config.toml
hop_length = 160
encoder_fused_qkv = true
encoder_parallel_block = false
encoder_num_experts = 8
encoder_experts_per_token = 2
encoder_width = 256
text_encoder_causal = true
text_encoder_layers = 10
text_encoder_inner_norm = false
residual_init = "zero_last"
learning_rate = 0.0021
batch_size = 256
Rows from block 2 of the audio encoder of a small contrastive audio-text model, named by matrix and row number. Rows with one number within an expert belong to one neuron, the router's apart. Each number is 128 + 24 x the weight over its row's rms, rounded and kept within 0 to 255. All counts start at 0.
Before each expert's rows are labels from the 100 clips, of 14848, where the router gives the expert most weight on average: "responds to" is what is common among them. Only what is clearly more common there than usual is listed. The data: read English sentences (LibriTTS-R).
# router: router (encoder.blocks.2.mlp.router.weight, 8x256, trained with AdamW), inputs 172-255
# up: expert up (encoder.blocks.2.mlp.up, 8x128x256), inputs 172-255
# down: expert down (encoder.blocks.2.mlp.down, 8x256x128, transposed), outputs 172-255

# expert 3
responds to: voice: female
router.3 [117 145 148 132 130 124  82 110 134 153 166 110 119 122  89 139 146 137  89 159 137 119 107 136 104 135  73 114 120 109 139 143 125 115 109 105 156  97 128 143 120 155 171 153 160 121 138 166 114 152 101 151 157 114 133 106  96  98 138 134 109 150 115 103 119 135 134 130 116  95 129 100 133 137 103 149  93 129 123 114  77 140  91 139]
up.0 [197  83 146  98 135 140 120 170 106  80 127 155  97 166 120 137 128 142 112 143  75  95 124 112 168 133 123 103 148 125 114  97 107  84 144 127 140 120 141 155 138 192 108 155 167 167  91 116  92 126 146 100 119  80 116 116 142 109  93 145 134 127 113 140 117 102 125  97 157 137 136 127 122 112 115 148 126 136 150 118 131 112 107 108]
down.0 [136 113 145 144 128 127 140 128  81 116  83 135 104 143 171 108 140  97 139 162 106 110 106 120 136 146 162  72 125 121 121 117 162 132 161 166 154 143 124 135 160 120  94 121 119 134 144 162 130 176 113 115 122 150 112 105  97 112 154 138 101 154 134  80  90 154 117 139 114 114 142 133 138 128 142 133 131 141 164 142 107 129 147  86]
up.1 [140  85 179 164 117 117 134 101  91 108 112 110 117 106 102 159 127  96 130 151 123 140 144 138 177 102 121 151 146 103  98  96 144 147  85  64 138 110 122 118  74  84  75 102 116 133 141 151 125 140 103 101  93 114 129 159 136 165 145 111  99 124 156 109 110 122 152 156 123 102 145 175 128 149 123  92 175 130  88 166 109  97 100 104]
down.1 [140  65 138 113 150 129 115 120 144 187 126  80  72  92 138 110 120 134 144 146 154  95  99 169 119 138 127 143 134 108  76 182 105 127  92 121 106 152 140 124 154 119 140 126 153 169 143 159  97 118  90 159 141 134 142  89 138 114 130 150 146 150  94 113 179 113 120  96 134 139 118 105 151 128 116 153 155 119 100 111 101 145 103 127]
up.2 [162 144 164 155 143 128 126 189 139 119 162 127 122 138  91  77 138 134 141 131 140 119 125 153 169 103 142 143  85 155 118 129 131  98 143 190  91 129  90 103 104 145 118 143 138 149 150 159 132 141 158 103 146 146 130 219 138  92 130 155 110 128 152 103 165 116 130 133 133 122 110  92 135 133 136  96 113 132  70 103 122 192 102 134]
down.2 [133 122 129 110 123 101 119 101 132  98 123 167 134 109 141 127 111 152 156  88  87  93 113 117 113 172  97 128 150 121 152 108 109 108 113 139 127 155 155 135 105 113 116 127 135 152  92 100 140 119 118 153 131 109  78 114  98 159 133 102 127 132  91 119 109 160 134 158 108 136 114 186 129 146 154 114 148 148 127 112  89 102 167 104]
up.3 [119 132 108 141 127 102 161 130 149 140 131 105 200 185 141 172 144 161 115 103 115 147 140 140 103 135  91 102 108 127 129 181 138 125 124 166 128 129 175 126 114 136 114 109 133 183 180  90 115 167 107 117 135 160 131 144 117 142 158  87 141 168 135 156  90 164 142 103 107 168  78 110 120 127 140 139 105 127 121  84 138 126 137 109]
down.3 [122 176 120  86  90 124 115  81  98 145 107 156 112 106 137 186 139 168 146 133 154 158 146  98  96 137  97  88 155 155 128 168 144 128 150 115 150  73 118  85 123 126 141  97 150  91 145 139 136  97 123 164  86 102 117 113 112 117 133 146 131 168 135 162 159 103 106 111 137 136 155 130 125 119 147 120 151 148 130 143 119 113 133 112]
up.4 [140  87 132 103 143 138 140 158 129 153 182 145 113 133 123  86  84 132 160 132 116 114 114 124  97  95 102 134 156 145 154 151 120  98 130  99 107 139 106 115 146 179 152 142 121 103 124 122 179 154 158  72  92  72 120 167 135 112  96 137 141 111  73 113 129 146 118 134 147 124 139 136 124  99 151 122 119 131 167 118 125 138 138 107]
down.4 [ 93 122 124 111 130 123 160 107  90  78 121 139 123 153 172 121 124 117  82 167  49 113 127 136  98  65 132 118 104 113 114 132 122 147 127 104 148 128 133 121 107 106 118 157 113 115 151  90 108 182  90 102 102 169 100 105 128 133 134 110 135 121 139 127 134 137 140 150 164 114 129 110  79 103 138 165 149 107 135 128 109 129 103 118]
up.5 [ 94 131 131 154 118 105 106 116 102 130 164 148  89 136 139 123 150 110 174 114 134 120 148  99 141 137 136  92 151 128 142 112 139  92 138 108 154 136  83 153 134  87 114 105 134 115 104 119 120 119 133 137 113 132 185  96 181 122 117 143 163 139 129 147 126 135 142  98 146 105 134 119 146  78  97 110 171 136 112 174 104 130 142 126]
down.5 [ 96 112 144 106 100 196 119 150 133 124 122 143 142 155  87 142 129 114 133 116  97 153 124 181 159 100 122 129 123 115 136 116 131 158 141 128 124 122 157 111 120 153  98 162 142 127 167 123 141 122 112 103 113 154 163 168 146  96 105 137  97 158 105 170 136 106  93 160 156 134 115 160 158 115 170 116 103 122 113  94 144 144 119 106]
up.6 [136 189 137 102 109 101 104 107  88  98  71 109 124 133 140 179 102 107 136 114 140 138 150 124 118  94 120  88 123 105 111 130 127 130 156 179 102 112 146 115  80  97 113 161 154 134 111 100 106 156 161 139 136 126 115 116 190 125 117 114 115 153 123 112 136 138 117 134 164 105 143 139 136 144 115  94 151 127 137 133 128 111 125  97]
down.6 [155 107 119 106 102 177 183 135 158 153 122 161 133 102 120 131 136 159 145 105 106 142 137 123 176 152 131 131 146 151 149 122 126 113  72 138 132 151 144 146 132 156 146 134 160 108 145 183 200  89 147 144 107 111  99 157 129 120 148  99 120 132  98 138 110  62 157 107  96 142  92 138 122 136 151 129 160 124 107 143 118 182 120 122]
up.7 [112  93 157 151 131 110 154 106 108 116 112 118 120 178 132 179 147 121 114 188 138  93 100 161 151 131 169 123 149 115 114 127 110 126 125 128 140 138 128 111 120 157  95 153 126 138  92 156 154 118 136 129 148 104 131 105 119 128 133 108 139 132  62 140  91 128 114 119 101 118 116 108 156 100 154 132 104 150 140 120 120 104 108 111]
down.7 [135 124 101 127 160 183 167 139  89  99 113 124 204 119 133 138 170 139 133 123 121 121 133  80 132 155 133  97 108 116 109 110 145 152 128 140 151  96  88 106 116  86 103 116 111 135  82 120 111 118 138 147  99 173 137  80 104  79 157  78 127 134 107 135 169 131 154 139 116 173 129 109 136 149 101 108 137 129 165 108 152 122 129  99]
up.8 [154 180 130  92 110 132 111 130 129 173  99 132 131 152 159 148 135 143 160 135 151 149 116 129 140 128 151 124 129 115 150 119 136 106 158 135 107 121 103 161 130 123 129 138 117  94 140  91 115  98 142  51 106 126 129 108 109 136 108 133 117 157 151 148 105 137 191 165 157 107 132 136 138 159 162  89 161 133 113 162 132 124  94  81]
down.8 [104 122 153 119 164  95 133 130 106 133 130 127 185 104 129 136 140 116 121 125 152 152 127 135  64 155 104 106 131 126 141 176  57  76 135 108 112 156 141 115 159 134 144 167 110 148 133 101 170 136 164 170  99 138 129 156 115 111 175 121 120 101  91 132 115  61 123 122 123 123 160 137 129 113 144 146 118 123 169 113 129 153 157 101]
up.9 [116 161  90 164 117  96 143 113 117 156 117 102 108 167 130 121 104 157 103 100 150  94 124 130 171  95 135  97 105 164 132 130 131 129 101 111 147 108 112 169 131 121 134 127 127 102 111 151 131 126 117 124 120 110 108 114 121 105 126 106 153 115 120 130 126 152 140 142 128  96 148 149 160 130 111  77  89 145 109 124  98 108 109 109]
down.9 [ 95 110 146 114 105 120 107 121 109 139 114 139 142 139 129 133 135 146  90 166 101 147  95 111 110 160 168 143 108 103 117 171 117 107 153 141 158 129 109 105 150 140 166 136 132 164  99 119 138 166 128 122  98 150  96 169 122  94 110 110 151 113 166 147 107 129 131 119 108 171 129 116 120 106 141 134 117 134 137 169 171 137 156 147]
up.10 [111  80 152 125 131 100 112 100 113 109 118 108  84 134 144  97 105 149 127 103 163 136 126 110  92 140 141 121 149 143 151 120 113 111 147 150 124 121 152 158 139 148  72 113 176 127 102 140 119 124 152 101 133 115 129 108 136 100 173 114 127 126 107 116 138  97 117 122  93 109 104 119  82 106 113 134 130 162 183 118 112 139 108  90]
down.10 [126 113 133 182 153 124 160 116 146 116 143 156 117 131 137 146 118  91 125 100  94  88 149 130 114  66 141 114 110 131 112 118 119 146 145  93 141 170 130  97 126 125 112 143  54 129 113 127 128 148  95 113 101 130 132 119 136 148 163 130 130 157 163 119 147 142 127 170 135 145 118 138 144 155 100  69 110 114 138 141  91 140 161 150]
up.11 [135 122 119 120 156 150 133 132 143 158 127 134 103 134 117  88 119 127 152 108 115 132  94  69 100 131 115 104 148  93 146 111 110 149 152 120 145  80 116 136 133 163  95  97 104 172 171 155 123 136  94 114  98 146 140 141 129 111 133 106 125 170 124  82 133 134 128 108 193 132 112 101 150 127 140  81  86  94 130  90 126 139 158 119]
down.11 [125 159 102 142 114 214  83 110  42 156  85 133 121 124 126 142 126  80 151  98 134 116 115 120 150 126 133  99 120 142 123 124 169 114 113 124 121 107 135 146 139 131 141 194 153 135 109 144 109 120 143 159 139 111 105 103 154 132 150 134 139 122 131  96 124 121  74 111 129 149 136 111 128 158 146 129 123 113 133 113  92 137 117 123]
up.12 [ 93 146 120 122 127 127  99  96 135 108 119  88 148  91 170 157 138  87 158 158 115 140 138 114 121 123 109 106 140 114 129 169 100 107 132 175 138 161  83 135 108 154 105 121 108 136  94 131 186 131 134 186 167 133 133 149 127 101 111 131 126 124  96 152 123 129 124 157 115 102 134 101 118  85 135 106  73 128 145 108 153 141 147 118]
down.12 [126 133 143 140 144  92 136 167  98 117  91  58 123 118  98 138 117 155 101 118 107 120 129 121 135 116 148  92  92 126 106 147  99 155 123  90 128 102  88  95 122 121 139  92 123 111 126 113 130 129 160 118 128 122 140 139 118 125 135 134 104  96 171 107  99 142 108 101 128 122  97 124 127 162 141 134 123 134 140 111 125 114 118 125]

# expert 6
responds to: voice: male
router.6 [110 135 170 100 151 175  94 140 110  91 150 100  93 128 123 119 162 120 179 117 135 176 146 124 132 166 136 173 141 138 163 124 153 115 149 108 124 127 131 114 155 182 143 111 151 110 111 112 119 147 136 142 141 151 161  93 123 103 122 127 148 144 105 113  88 106  95 110 139  93 148 106 140 100 136 146 145 109 120 113 129  93 115 139]
up.0 [129 125 124 114 111 151 157 149 105 129 141 169 128 114 162 158 152 126  88 124 118 110 144 135  80 122 112 141 121 147 148 125 103 144  87 157 150 103 101  90 125 123 122 135 133 105 148 113 100 118 153 129  89 115 175 171  96 139 126 142  99 126 103 134  94  93 167 150 102 162 122 108 118 143 124 135 156 111 149 137 116 138 137 147]
down.0 [132 137 165 144 142  72  93 115 144 137 162 111 130 153 116 160 124 111  87 157 150 136 137 135 144 148 140 150 169 130 120 111 147  84 127 129 138 154 107 146 115 104 126 118 134 125 108 133 109 102 118  89 174 165  99 106 146 119 122 124 151 135 151 108 142 138 147  96  96 137 120  98 106 114 111 111  93 160 148 158 108 120 130 117]
up.1 [152 142 112 178 152 124 160 134 145 113 121 126 122 151 131 159 115  91 126 129 139 135 129 104 147 144 166 138 105 117 125  94 124 107 164 166 140 134 138 150 140 140 151 137 118 124 136 167 116 154 115 115 117 131 156 105 143 142 138  88 135 122 175 114 126 126 130 135 175 138 119  96 152  96 135 140 132 123  81 125 135 120 134  80]
down.1 [143 136 138 138 130 114 168  87 128 114 130 153 120 129 115 111 112  96 156 138 154 124 100 141 103 140  90 144 108 126 128 118  74 120 103 173 127 134  97 124 107 146 141 140 126 141 171 144 146 170 116 134 159 146 158 135 193 126 117 163 121 103 136 168 114  98 141 144 135  79 173 126 106 128 154 116  99  97 136 140 105 129 141 128]
up.2 [136 110 133 140 126 100 149 122 121 148 163 156 147 138 100  99 159 135  89 161 131  92 100 129 143  89 165 127 114 150 156 114 138 165 130 134 142 149 124  74  79 134 111 130 113 147 118 162 128 169 154 111 177 124 150 149 156 117 115  65 150 106 124 180 163 131 127 120  89 110 119 186 139 103 152  87 162 120 140 143 101 150 138 127]
down.2 [167 160 180 186 170 136 108 152 116 145 123  60 175 101 123 137 118 139 127 140 105 153  98 100 176 109 103 107 125 130 135 129 151 140 106 165 138 140 121 153 160 112 147 121 167 112 134 145 154 102 126 102 133 125 108 179 141 145 136 135 117 149 169 132 171 137 124 148 119 107 104 121 117 119  85 126 105 142 169 135 125 112  99 114]
up.3 [102 108 172 130  94 113 101 137 114 125  59  87 152 146 161 167 136 201 117  93 114 117 136  93 124 137 143 145 137  79  73 137 111 153 139 121 129 134 165 132 183  90 138  66 111 105 143 158 136 140 122 128 128 109 116 130  97 116 108 137 139  83 143 125 138 118 102 136 123 124  91 109 116 147 144 131 120  99 111 118 109 145 103 128]
down.3 [121  92 162 136  96 124 163 116  93 130 135  77 124 144 149  96 149 140 129 112 135 106 125  55 134 145 124 114 123 133 130 107 155 115  80 137 124 190 116 160 138 139 176 164  87 175 155 146  84  95 132 157 110  75 134 113 138 103 156 136 152  74  83 114 125 155 143  99 118 162 113 125 116 111 130 128 150 106 120 144 123 113 146 124]
up.4 [ 97 157 159 125 144 119  94 131 112 119 141 102 105 132 113 123 153  96 113 109 113 149 145 135 152 128 147  93 115 148 102 117  65 123  75 112 138 117  82 123 128 151 136 121 112 122 108  92 148 158  96  97 100 147 129 103 107 153 110 100  93 166 126 123 156 114 121 127 165 145 144 157 161 123 152 159 134 114 141 163 126 181 132 128]
down.4 [124 100 144 135 151 168 137  92 120 110  90 144  94 140 132 102  77 134 142 130 146  93  97 165 130 112 141 108 111 148 148 121 165 105 130 168 123 138 147 117 120 161 120 133 139 113 110 112 149 151 148 127 107 120 130  89 124 109 172 153 132 119 124 134 121 111 137 100 127 136  85  62 127 152 117 145 101 128 109 101 153  73 123 111]
up.5 [134 136 159 134 170 148 163 136 104 120 133 148 134 118 144 166 127 111  61 104 120 123 118 131 103 107 122 134 109 175 132 130 121 135 154 113 133 120 122 117 118  97 103 113 137 126  88 130 148 145 100 109 130 141 147 125 117  99 133 145 129 121 119 114 147 140 154 105 175 117 113 112 136 171 160 135 101 154 139  87 123 133 132 143]
down.5 [137 153 121 102 132 120 128 116 139 148 153 125 113  85 111 127 139 120  95 105 125  93 121 113 120 144 127 127  89 100 125 120 128 173  98 149 134 139 147 135 115 159 108 133  92 139 126 129 132 131 142 121 144 104  96 140 140 125 150 148 133 128 147 109 121  63 113 151 131 166 114 121 126 116 101 148 119 116 191 115 121 129 108  91]
up.6 [121 179 113 109  96 151 119 173 125 124 132 141 115 122 129 119 110 145 120 120  79 115 158 158 154 107 134 174 125  98 207  94 126 150 121 147 135 136 201 153 172 108  92 102 199 124 108 106 116 131 166 133 132 124 148 193 133 130 167 119 127 125 105 133 110 112 159 151  97 132 105 150 123 103 112 145 155 133 154 142  89 167 113 135]
down.6 [146 110 141  90 131 141 112 136 131 151 126 108  97 121 125 118 167 118 130  95 195 115 128 103  96  91 108 121 126 114 136 113  90 104 137 137 154 135  89 117  84 135 192  90 141 125 162 156  91 118  77 143 157  73 130 115 153 150 141 124 133 113  86 173 109 153 110 144 144 143 151 142 113 105 113 120 118 128 141 137 161 145 125  98]
up.7 [103  97 145 131 153 135 145 117  73 133 179 125 111 157 158 101 125 113  95 137 161 132 135 133 120 107 113 145 116 137  77 124 106 129 106 122 177 135 125  79  84 144  97 101 104  89 126 165 114 115 116 129 149  90 138 141 142 105 111 121 107 115 158 116 158  96 168 115 138 117 108 159  84 131 129  93 148 163 143 137 122 182 140 125]
down.7 [118 104 119 158 156 123 108 159 138 152 144 140 127 123 104 134 119 108 132 115  87 153 124 125  91 129 159 108 183 144 116  81 137 174 159 105 125  65 108 121 109  93 118 108 176 131 115 141 146 187 104 146 119 136  94 142 135 117 137 124 101 124 109 100 130 120  84 159 133 124 154 104 138  98 147 150 167 154  98  88 102 136 129 125]
up.8 [ 99 168 142 109 105 111 120  95 154 143 115 187 108 109 132 141 121 166 116 195  68  82 122 135 159 152 151 141 108 133 131 114 137 108 140  98 118 137 131 164 123 127 127 101 114 116  70 141 117 184 108 128 150 140 148 137 183 121 146 144 154  76 147 104 117 104 129  82 177 125 123 104 125 112 152 123 115 117  81 131 136 142 127 103]
down.8 [148 128 117 140 121 121 133 143 184 147 101  84 128 124 119  78 118  90 139  65 128 162 124 152 125 128 173 124 106 113 109 135 116 123 144 174 104 132 172 147 108 147 123 133 125 174 122 111 157 130 158 126 125 118 162 144 116 154 163 140  67 136 151 149 142 144  79 147 133 120  90 146 106 137 123 129 126 142 163 128  98 143 105 108]
up.9 [111 162 109 144 125 110 130 130  95 102 131 134 173 127 110 102 108 121 173 118 114 147 156  93 109 136 148 114 143 129 121  74 100  99 138 139 150 141 138 167 104 105 103 144 137 126 137 124 130 101 109 113 112 165 162 111 105 113 133 152 154 148  98 121 163 105 118 132  85 135 119 137 127 138 135  85  94 108 148 136 127 118 144 118]
down.9 [100 106 113 124 133 185 108 119 133 122 176  96  85 118 137 151 164 141 136 130 111 166 137 131 120 157 127 127 136  99  94 194 160 101 165 157 140 122 113  94 165 112  90 127 165 134 118 152 129 117 136  94 156  85 130 142 119 118 125 138 127 140 167  99 143 113 163 109  86 109 140 141 103 109  95 156 101 142 123 120 137 121 127  59]
up.10 [118 101 149 134 161 155 171  99 161 119 136 160 112 140 112 126 107 119 122 169 147 141 150 141 121 121 128 123 117 114 138 100 118 147 172 124 121 116 140 137 128 123 123 130 114 109 148 119 129  90 103 153 142 124 150 121 121 113 172 105  92  95 114 124 134 174 106 115 115 108 187 107 131  68 137 164 104 109 107 135 109 115 152  87]
down.10 [104 154 143 129 148 116 111 109 188 103  66 146 137 161 116  68 181 143 125 114 164 159 143 113  92  85 101 112 134 145 125 133 135 123 151  72 141 119 124  88 134 128 148  93 139 142 108 145 104 129 160 125 119 124  93 105 122 129 130 163 134 172  97 116  85 128 117 162 104 136 110 166 157 144 108 142 126  90 109 136 187 106 105 147]
up.11 [103 165 150  99 113 103 109 147 109  87 117 114 119 153 123 138 132 104 113 167 150 142  95 107 123 110 133 103  98  57 160 104 143 125 126 117 144  91  99 136  96 109 122 141 142 112 122 130 113  90 101 144 134 112 148 154 173 115 126 134 119 119 140 193 123 123 132  88  67 118 112 123 113 115 114 111 118 148 119 106 144 122 151 113]
down.11 [167 145 143 115 137 125 122  78 129 134 141 152  86 101 136 126 107 106 121 142 107 145 148 121 131 124 110  84 146 166 178 127 138 169 130 121 151  99 110 138  97 132 119 113 111 114 149  91 118 159 101 139 104 141 140 110 163 113 116 112 112 166 115  97  72 126 127 161 127 141 145 121 120 134 139  90 133 104 172  80 111 110 143 102]
up.12 [152 108 149  94 141 161 105 160 111  90 135  75 111 146 128 149 151 180 128 158 137 171 176 138 130 151 121 142 139 163 114 154 203 137 163 179 133 106 142 144 154 175 125 146 168 160 117 155 133  97 123 100  96 133 152 141  85  95 162 124 141 127 140 132 131 123 126 140 117 120 111 101  70 103  92 103  89  83 176  71 148 139 124 111]
down.12 [ 70 131 132 124 119 118 115 137 129 118 118 143 120 125 116  96 127 133 134  93  80 119 129  98 118 120 135 155 160 163  76 120 113 121 157  94 130 183 137 109 123 114 126  97  98  98 137  98 145 137 100  86 147 111 129 137 157 129 132 128 122 112 157  95  93 151 151  92 134 167 120 137  89 146 103  74 103 132 130 131 103 137 112 169]

# expert 1
responds to: voice: female; the word "and"
router.1 [152 136 112 129 113  94 133 108 165 128  97 119 154 145 152 121 130 157 135 113 179 159 130 128  86 162 116 147 130 140 131 124 145 125 140 142 167 132 130 126 119 120 138 140 127 152 100 146 100 130 128  92 133 130 142 130 145 113  82 156 156 117 131  99 158 101 168 170 107  94 125 118 136 143 127 192  89 171 161 106  91  90 114 129]
up.0 [134  99 132  92 109 110 127 155 154 147 144 137 122 131 133 130 106 139 116  66 106  85 103  95 152 182 151  83 172  91 127  87 129 170 127 102 108 113 114  99 119  99 148 108 161 131 144 128  81 142 100 129 122  79 106 137 133  68 114 106 148 123 107 150  73 121 196 186 109 129 142 139 134 173 141 110  82 131 121 158 152 103 128 155]
down.0 [141 115 132 151 115 119 113 109 174 174 138 156  98 121 126 111 110 130 130 142 138  95 120 113  87 136 147 109 115 166 172 148 175 105 146 151 135 129 118 131  95  88 109 169 114 117  91 120 119 160 148 123 145 144 153 154 121 122 178  98 144 128 142 107 120 128 113 113 146 144 123  60 152 138 117 137 119 156 117 138  76 106 121 143]
up.1 [136 135 167 124 117 171 115 116 201 141 116 135  90 133 114  95 171 117  82 129 113 115 132 142 112 165 163 142 122 165 126 143 120 151  93  97 119 129  69 138 148 139 114 102 110 140 136 119 112 138 117 136 175  73 107  98 126 129 158  78 140 122 112 138 123 119 108 125 134 135 124 121 135 103 125 119 133 117 140 140 158 148 140 147]
down.1 [ 99 115 106 109 128 133 151 119 103 167 115 128 114 150 121 123 113 138 159 107 110 116 135  95  87 128 107  59 162 151 103 117  98 148 162 111 132 145 162 125 117 105  89  87 131  99 161  98 161 186 138 127  93 125 150 169  99 140 122 148 127 124 115 121 136 143 143 113 168 122 139 132 147 166 142 104  82 106 125 119 132 104 159 105]
up.2 [129 100 112 122 154 124 104 120 145 100 114  93 113 145 136 153 110 118 103 119 124 115 142 137 125 150 130 135 132 133 194 140 107 127 140 126 146 107 146 107 126 139 102  77  95  90 106 141 163 131 116 130  95  69 151 101 123 177 112 136 129 163  92 134 126 117 129 123 109 163  82 127 134 115 152  90 151  86  97 108 151 133 123 129]
down.2 [197 146 147  59 136  68 127 134 128  93 126 142 106 134 112 148 131 144  95 199 117 164 112 121 165 115 123 121 138 138 158 119 148 144 150 132 153  99 151 139 103 134 160 128 121 138 116 129 107 128 111 116 158 137 108 130  72 157 122 171 153 101  92 131 160 150 131 119 151 129 129 157  89 109 103 139 132 113 127 147 164 137 147  99]
up.3 [162 139 165 135 146 133 150 123 104 148 125 155 152 149 116 121 119 131 122 125 153 163 133 105  97 110 152 138 118 109 103 110 129 114 125 153 150 125 157  89 139 114 124 134  86 150 153  92 138 139 129 124 111 116 123 158 112 139 151 128 126 148 133  97 100  96 109 120 105 160  76 131 130 161 167 116 129 144 160 116  99 137 158 159]
down.3 [125  92 110 145 134 132 177  91 138 138 134 132 147 139 144 113 140 158 137 167 104 155 102 144 139 117 106 162 141 142 123 141 165 154 134 135  97 170 123 143  95 121 137 139 139 151 130  97 127 124 144 127 159 141 128 112 155 119 145 137 126 138 128 105 114 125 123 172 136 141 124 121 141 111 123 106 114  97 114 128 106  72 136 126]
up.4 [121 129  72 133  98 128 110  89 179 116 112  64 150 152 108 121  97  98 140 108 106 151 182 134  94 157 115 123 149  69 153 128 144 132 148 103 116 170 106 132 147 158  69 134 171 184 156 123 117 136 135 121 142 149 123 142 137 155 122 171 133  99 144  90 136 129 127 167 144  71 116 134 105 102 165  91 143 147 126 108 129 118  90 100]
down.4 [106 124 132 151  80  92 122 135 122 121  98 127 128  65 111 182 153  62 121 106 174  92 148 102 124 110 127 103  99 151 128 156  90 114 130 159 151 119 133 123  93 122  97 121 123 104 123 182 140 115 113 132 137 122 158  93 140 125 108  99  98  89 143  98 109 138 122 146 124 168 129 120 126 119  84 117 130 109 138  92 117 175 104  87]
up.5 [127 135 120  94 148 171 158 127 143 110 107 116 112 123 153 161  76 124 112 132 135  80 158 114 185 131 121 138  93 127 133  99 156 115 106 145 161 154  77 140 125 110 128 149 111 128 174 103 135 105 139 142 152 117 114 168 130  94  82  78 109 138 154 115 161 126  87 162 147 124 111 113 125 155 143 170 163 149 123  90 136 130 105  92]
down.5 [122 145 118 164 122 146 113 130 196  94 150 104 140 157 173 179 140 126 104 154 123  84 123 131 120  92 142 165 115 103 132 175 121 141 164 110 137 144 136 144 149 190 123  77 153 138 134  95 118 121 127 120 120 100 129 113 134 133 148 176 150 108 139 120 157 104 124 149 110  67 104 129  70 178 148  81  91 120  96 110 147 121 120 118]
up.6 [153 113 132 130 134 102 128 116 149 140 153  97 110  95 169 120 135 130 123 128 118 103  88 135 144 128 106 149 112 129 149 113 130 140 123  95 107 126 162 141 109 141 206 152 143 147  83  76  76 192  98 121 105 145 104  95  92 159 180 118 140  96 130 160 123 139 117 114 120 167 128 108 139 116 143 186 114 166 142 128 160 112 106 150]
down.6 [130  92 152 117  90 146 146 109 136  92 121 178 114 101 127 143 114 127 121 106 139 105 151 146 110 185 138 114 110 117 140 166 119 101 130 115 150 154 134 106  88 134 145 149 130 109 152 147 123 126 132 113 151 136 133 135 112 124  95 132 120 153  94 110 143 129 117  81 146 108 112 137 152 133 104  99  94  93 124 132 109 109 168 137]
up.7 [183 158 133 127 102 152 160 138 126 121 143 105 168 134 102  78  98 131 151 178 164  96 149 142 108  70 116 152 108 128 104  97 165 147 118  78 118 125 174 103 117  93 102 140 184 121 135 171 120 132 145 148 106 119 125 186 151 139  91 113 132 133 136 153 118 137 147 116 100 134 101 167 145 129 127  98 103 130 181 137 156 101  97 139]
down.7 [137  86 138 143 148 142 156 156 159 126 144 162 143 135 132 131 112 144 109 152 126 153 129 149 127 128 100 124 131 118 123 118 161 128 112 137 101 130  47 110 113 120 170 133 151 102 135 120 148 103 119 104 178 198 113 130 119 144 109 140 115 140  91 129 144  81 176 115 122 122  83 120 101 142 126 119 104 113 152 153 105 135 141 144]
up.8 [118 111 153 105 182 118 113 121 165 113 147 144 184 128  92 102  80 145 172 122 117 127 120 170 147 142 124 180 138 123  95 113 107 147 142  87 141 137 116 128 104 100  77  95 134 143 116 120 134 135 137 117 155 189 150 136 127 120 140 116 111 129 131 142 124 131  94 120 114 126 112 110 108 119 135 143 155 112 139 143 148 142 147 131]
down.8 [116 143 152 118 102 127 123 110  66 137 172 105 130 146 149 114 111  74 100 105 124 136 133 143 117 150 132 165 137 152 104 150 113 110 112 154 162 103 104 124 130 182  93 154  84 129 121  98  87 107 134 152  99 107 149 129 108 134 179 148 131 127 105 146 137 159 123 104 119 149 145 124 111 152 134 117 134 117 142 178 132 153 117 157]
up.9 [102 126 113  73 128 131 105 117 112 149 133 130 142 148 131 131 118 148 121 132 181  97 121 128 148 121 134 142 156 126  85 146 107 147 117 117 143  66 110 164 156 124  97 126 117 156 119  90 127 121 148  52 125  98 131  95  97 114 132 131 111 131 120 146 121 114 146 154 112 127 142 117 113 173  88  70 128 134 153 151 116 143 137 135]
down.9 [129 153 133 142 132 164 129  86 140 129  94 169 107  98 153 158  93 144 144 169 137 160 139 171  95 140 103  91  99 123  97 118  87 152 158 136 142 164 112 146 152 146 111  73 107 112 171 141 129  93 101 133 100 141 103 169 113 146  88 143 111 152 135  94 151 133 134 148 117 124 101 157 137  99 136 151 149 151 166 136 116 102 112 120]
up.10 [139 118 133  96 139  84 139  93 101 103 126 137 161 133  96 141 129 136 107 105  98 122  90 132 140 140 124 133 122 143 159 151  91 115  97 135  78 126 135 133  97 137 141 124 146  93  97 167 119 132 117 120 133 146 148 124 121 131 123 136 143 104 114 124 137  97 115 110 145 143  99 143 104 177 128 108  97 113  91 125 201 134 109 159]
down.10 [121 154 118 145 124 116 107 111 141 141 133 103 125 157 104 135  96 145 132 135 128 103 113 118 127 127 134 148 111 153 143 140 165 136 135 168 143 130 123 134 122 116 163 165 110 175 174 125 123 129 169 127 117 116 115 105 121 158 105 122  94 163 146 113 137 117 158 101 138 119 123 183 139 122 168 155 140 152 143 146 124 158 124 145]
up.11 [116 144 103  96 108 153 153 122  79 122 106  95 125 158 127 103  90 103 162 133 129 132  99 107 175 126 113 102 103 116 153 147  75 154 129 129 165 157 105 106 157  74  72 135 115  90 107  82 122 140 120  97  83 132 108 137 136 111 158 117 112  95 134 128  96 132 125  98 130 148 115 132 147 103  97 123 107 140 140 160 135 131  98 116]
down.11 [131 144  71 122 149 107 137  99 110 127 124 141 174 149 104 119 165 112  90 138 173 135 135 115 114 113 113 121 133 104 135 147 133 104 104  80 117 137  95  90  90 128 120 115  95 143 117 141 104 152 142 160 125 123  76 126 103 155 132 149 117 108 117  99 118 130 165 111 115 134 129 113  79 164  93 170 110 128 120 152 135 150 114 152]
up.12 [111 113 142  80 116 106  86 127 127 133 124 147 126 100 140 176 132 132 123 142 143 124 152 138 114 112 126 164 148 164 100  97 130 121 136  90 172  96  85 119  96 127 114 137 112 100 119  98 163 134 139 112 135 138 143 119 126 123 138  95 159 128 142 143 164 113 124 140 172 109  76 101  94 146 106  85 132 124 109 118  87 106 129  96]
down.12 [120 165 153 149 140 125 153 125 102 166 110 116 114 136 155 158 132 135 113 174 110 134 153 102 147 142 100 146  77 111 133 119 105 152 159 130 122 120 143 131 120 101 102 121 161 151 145 140  73 124 124 183 111  99 100 105 131 128  70 128 135 156 129 126  91 134 119 180  97 141 113 124 165  98 152 131 120  88 129 134 106 133 117 112]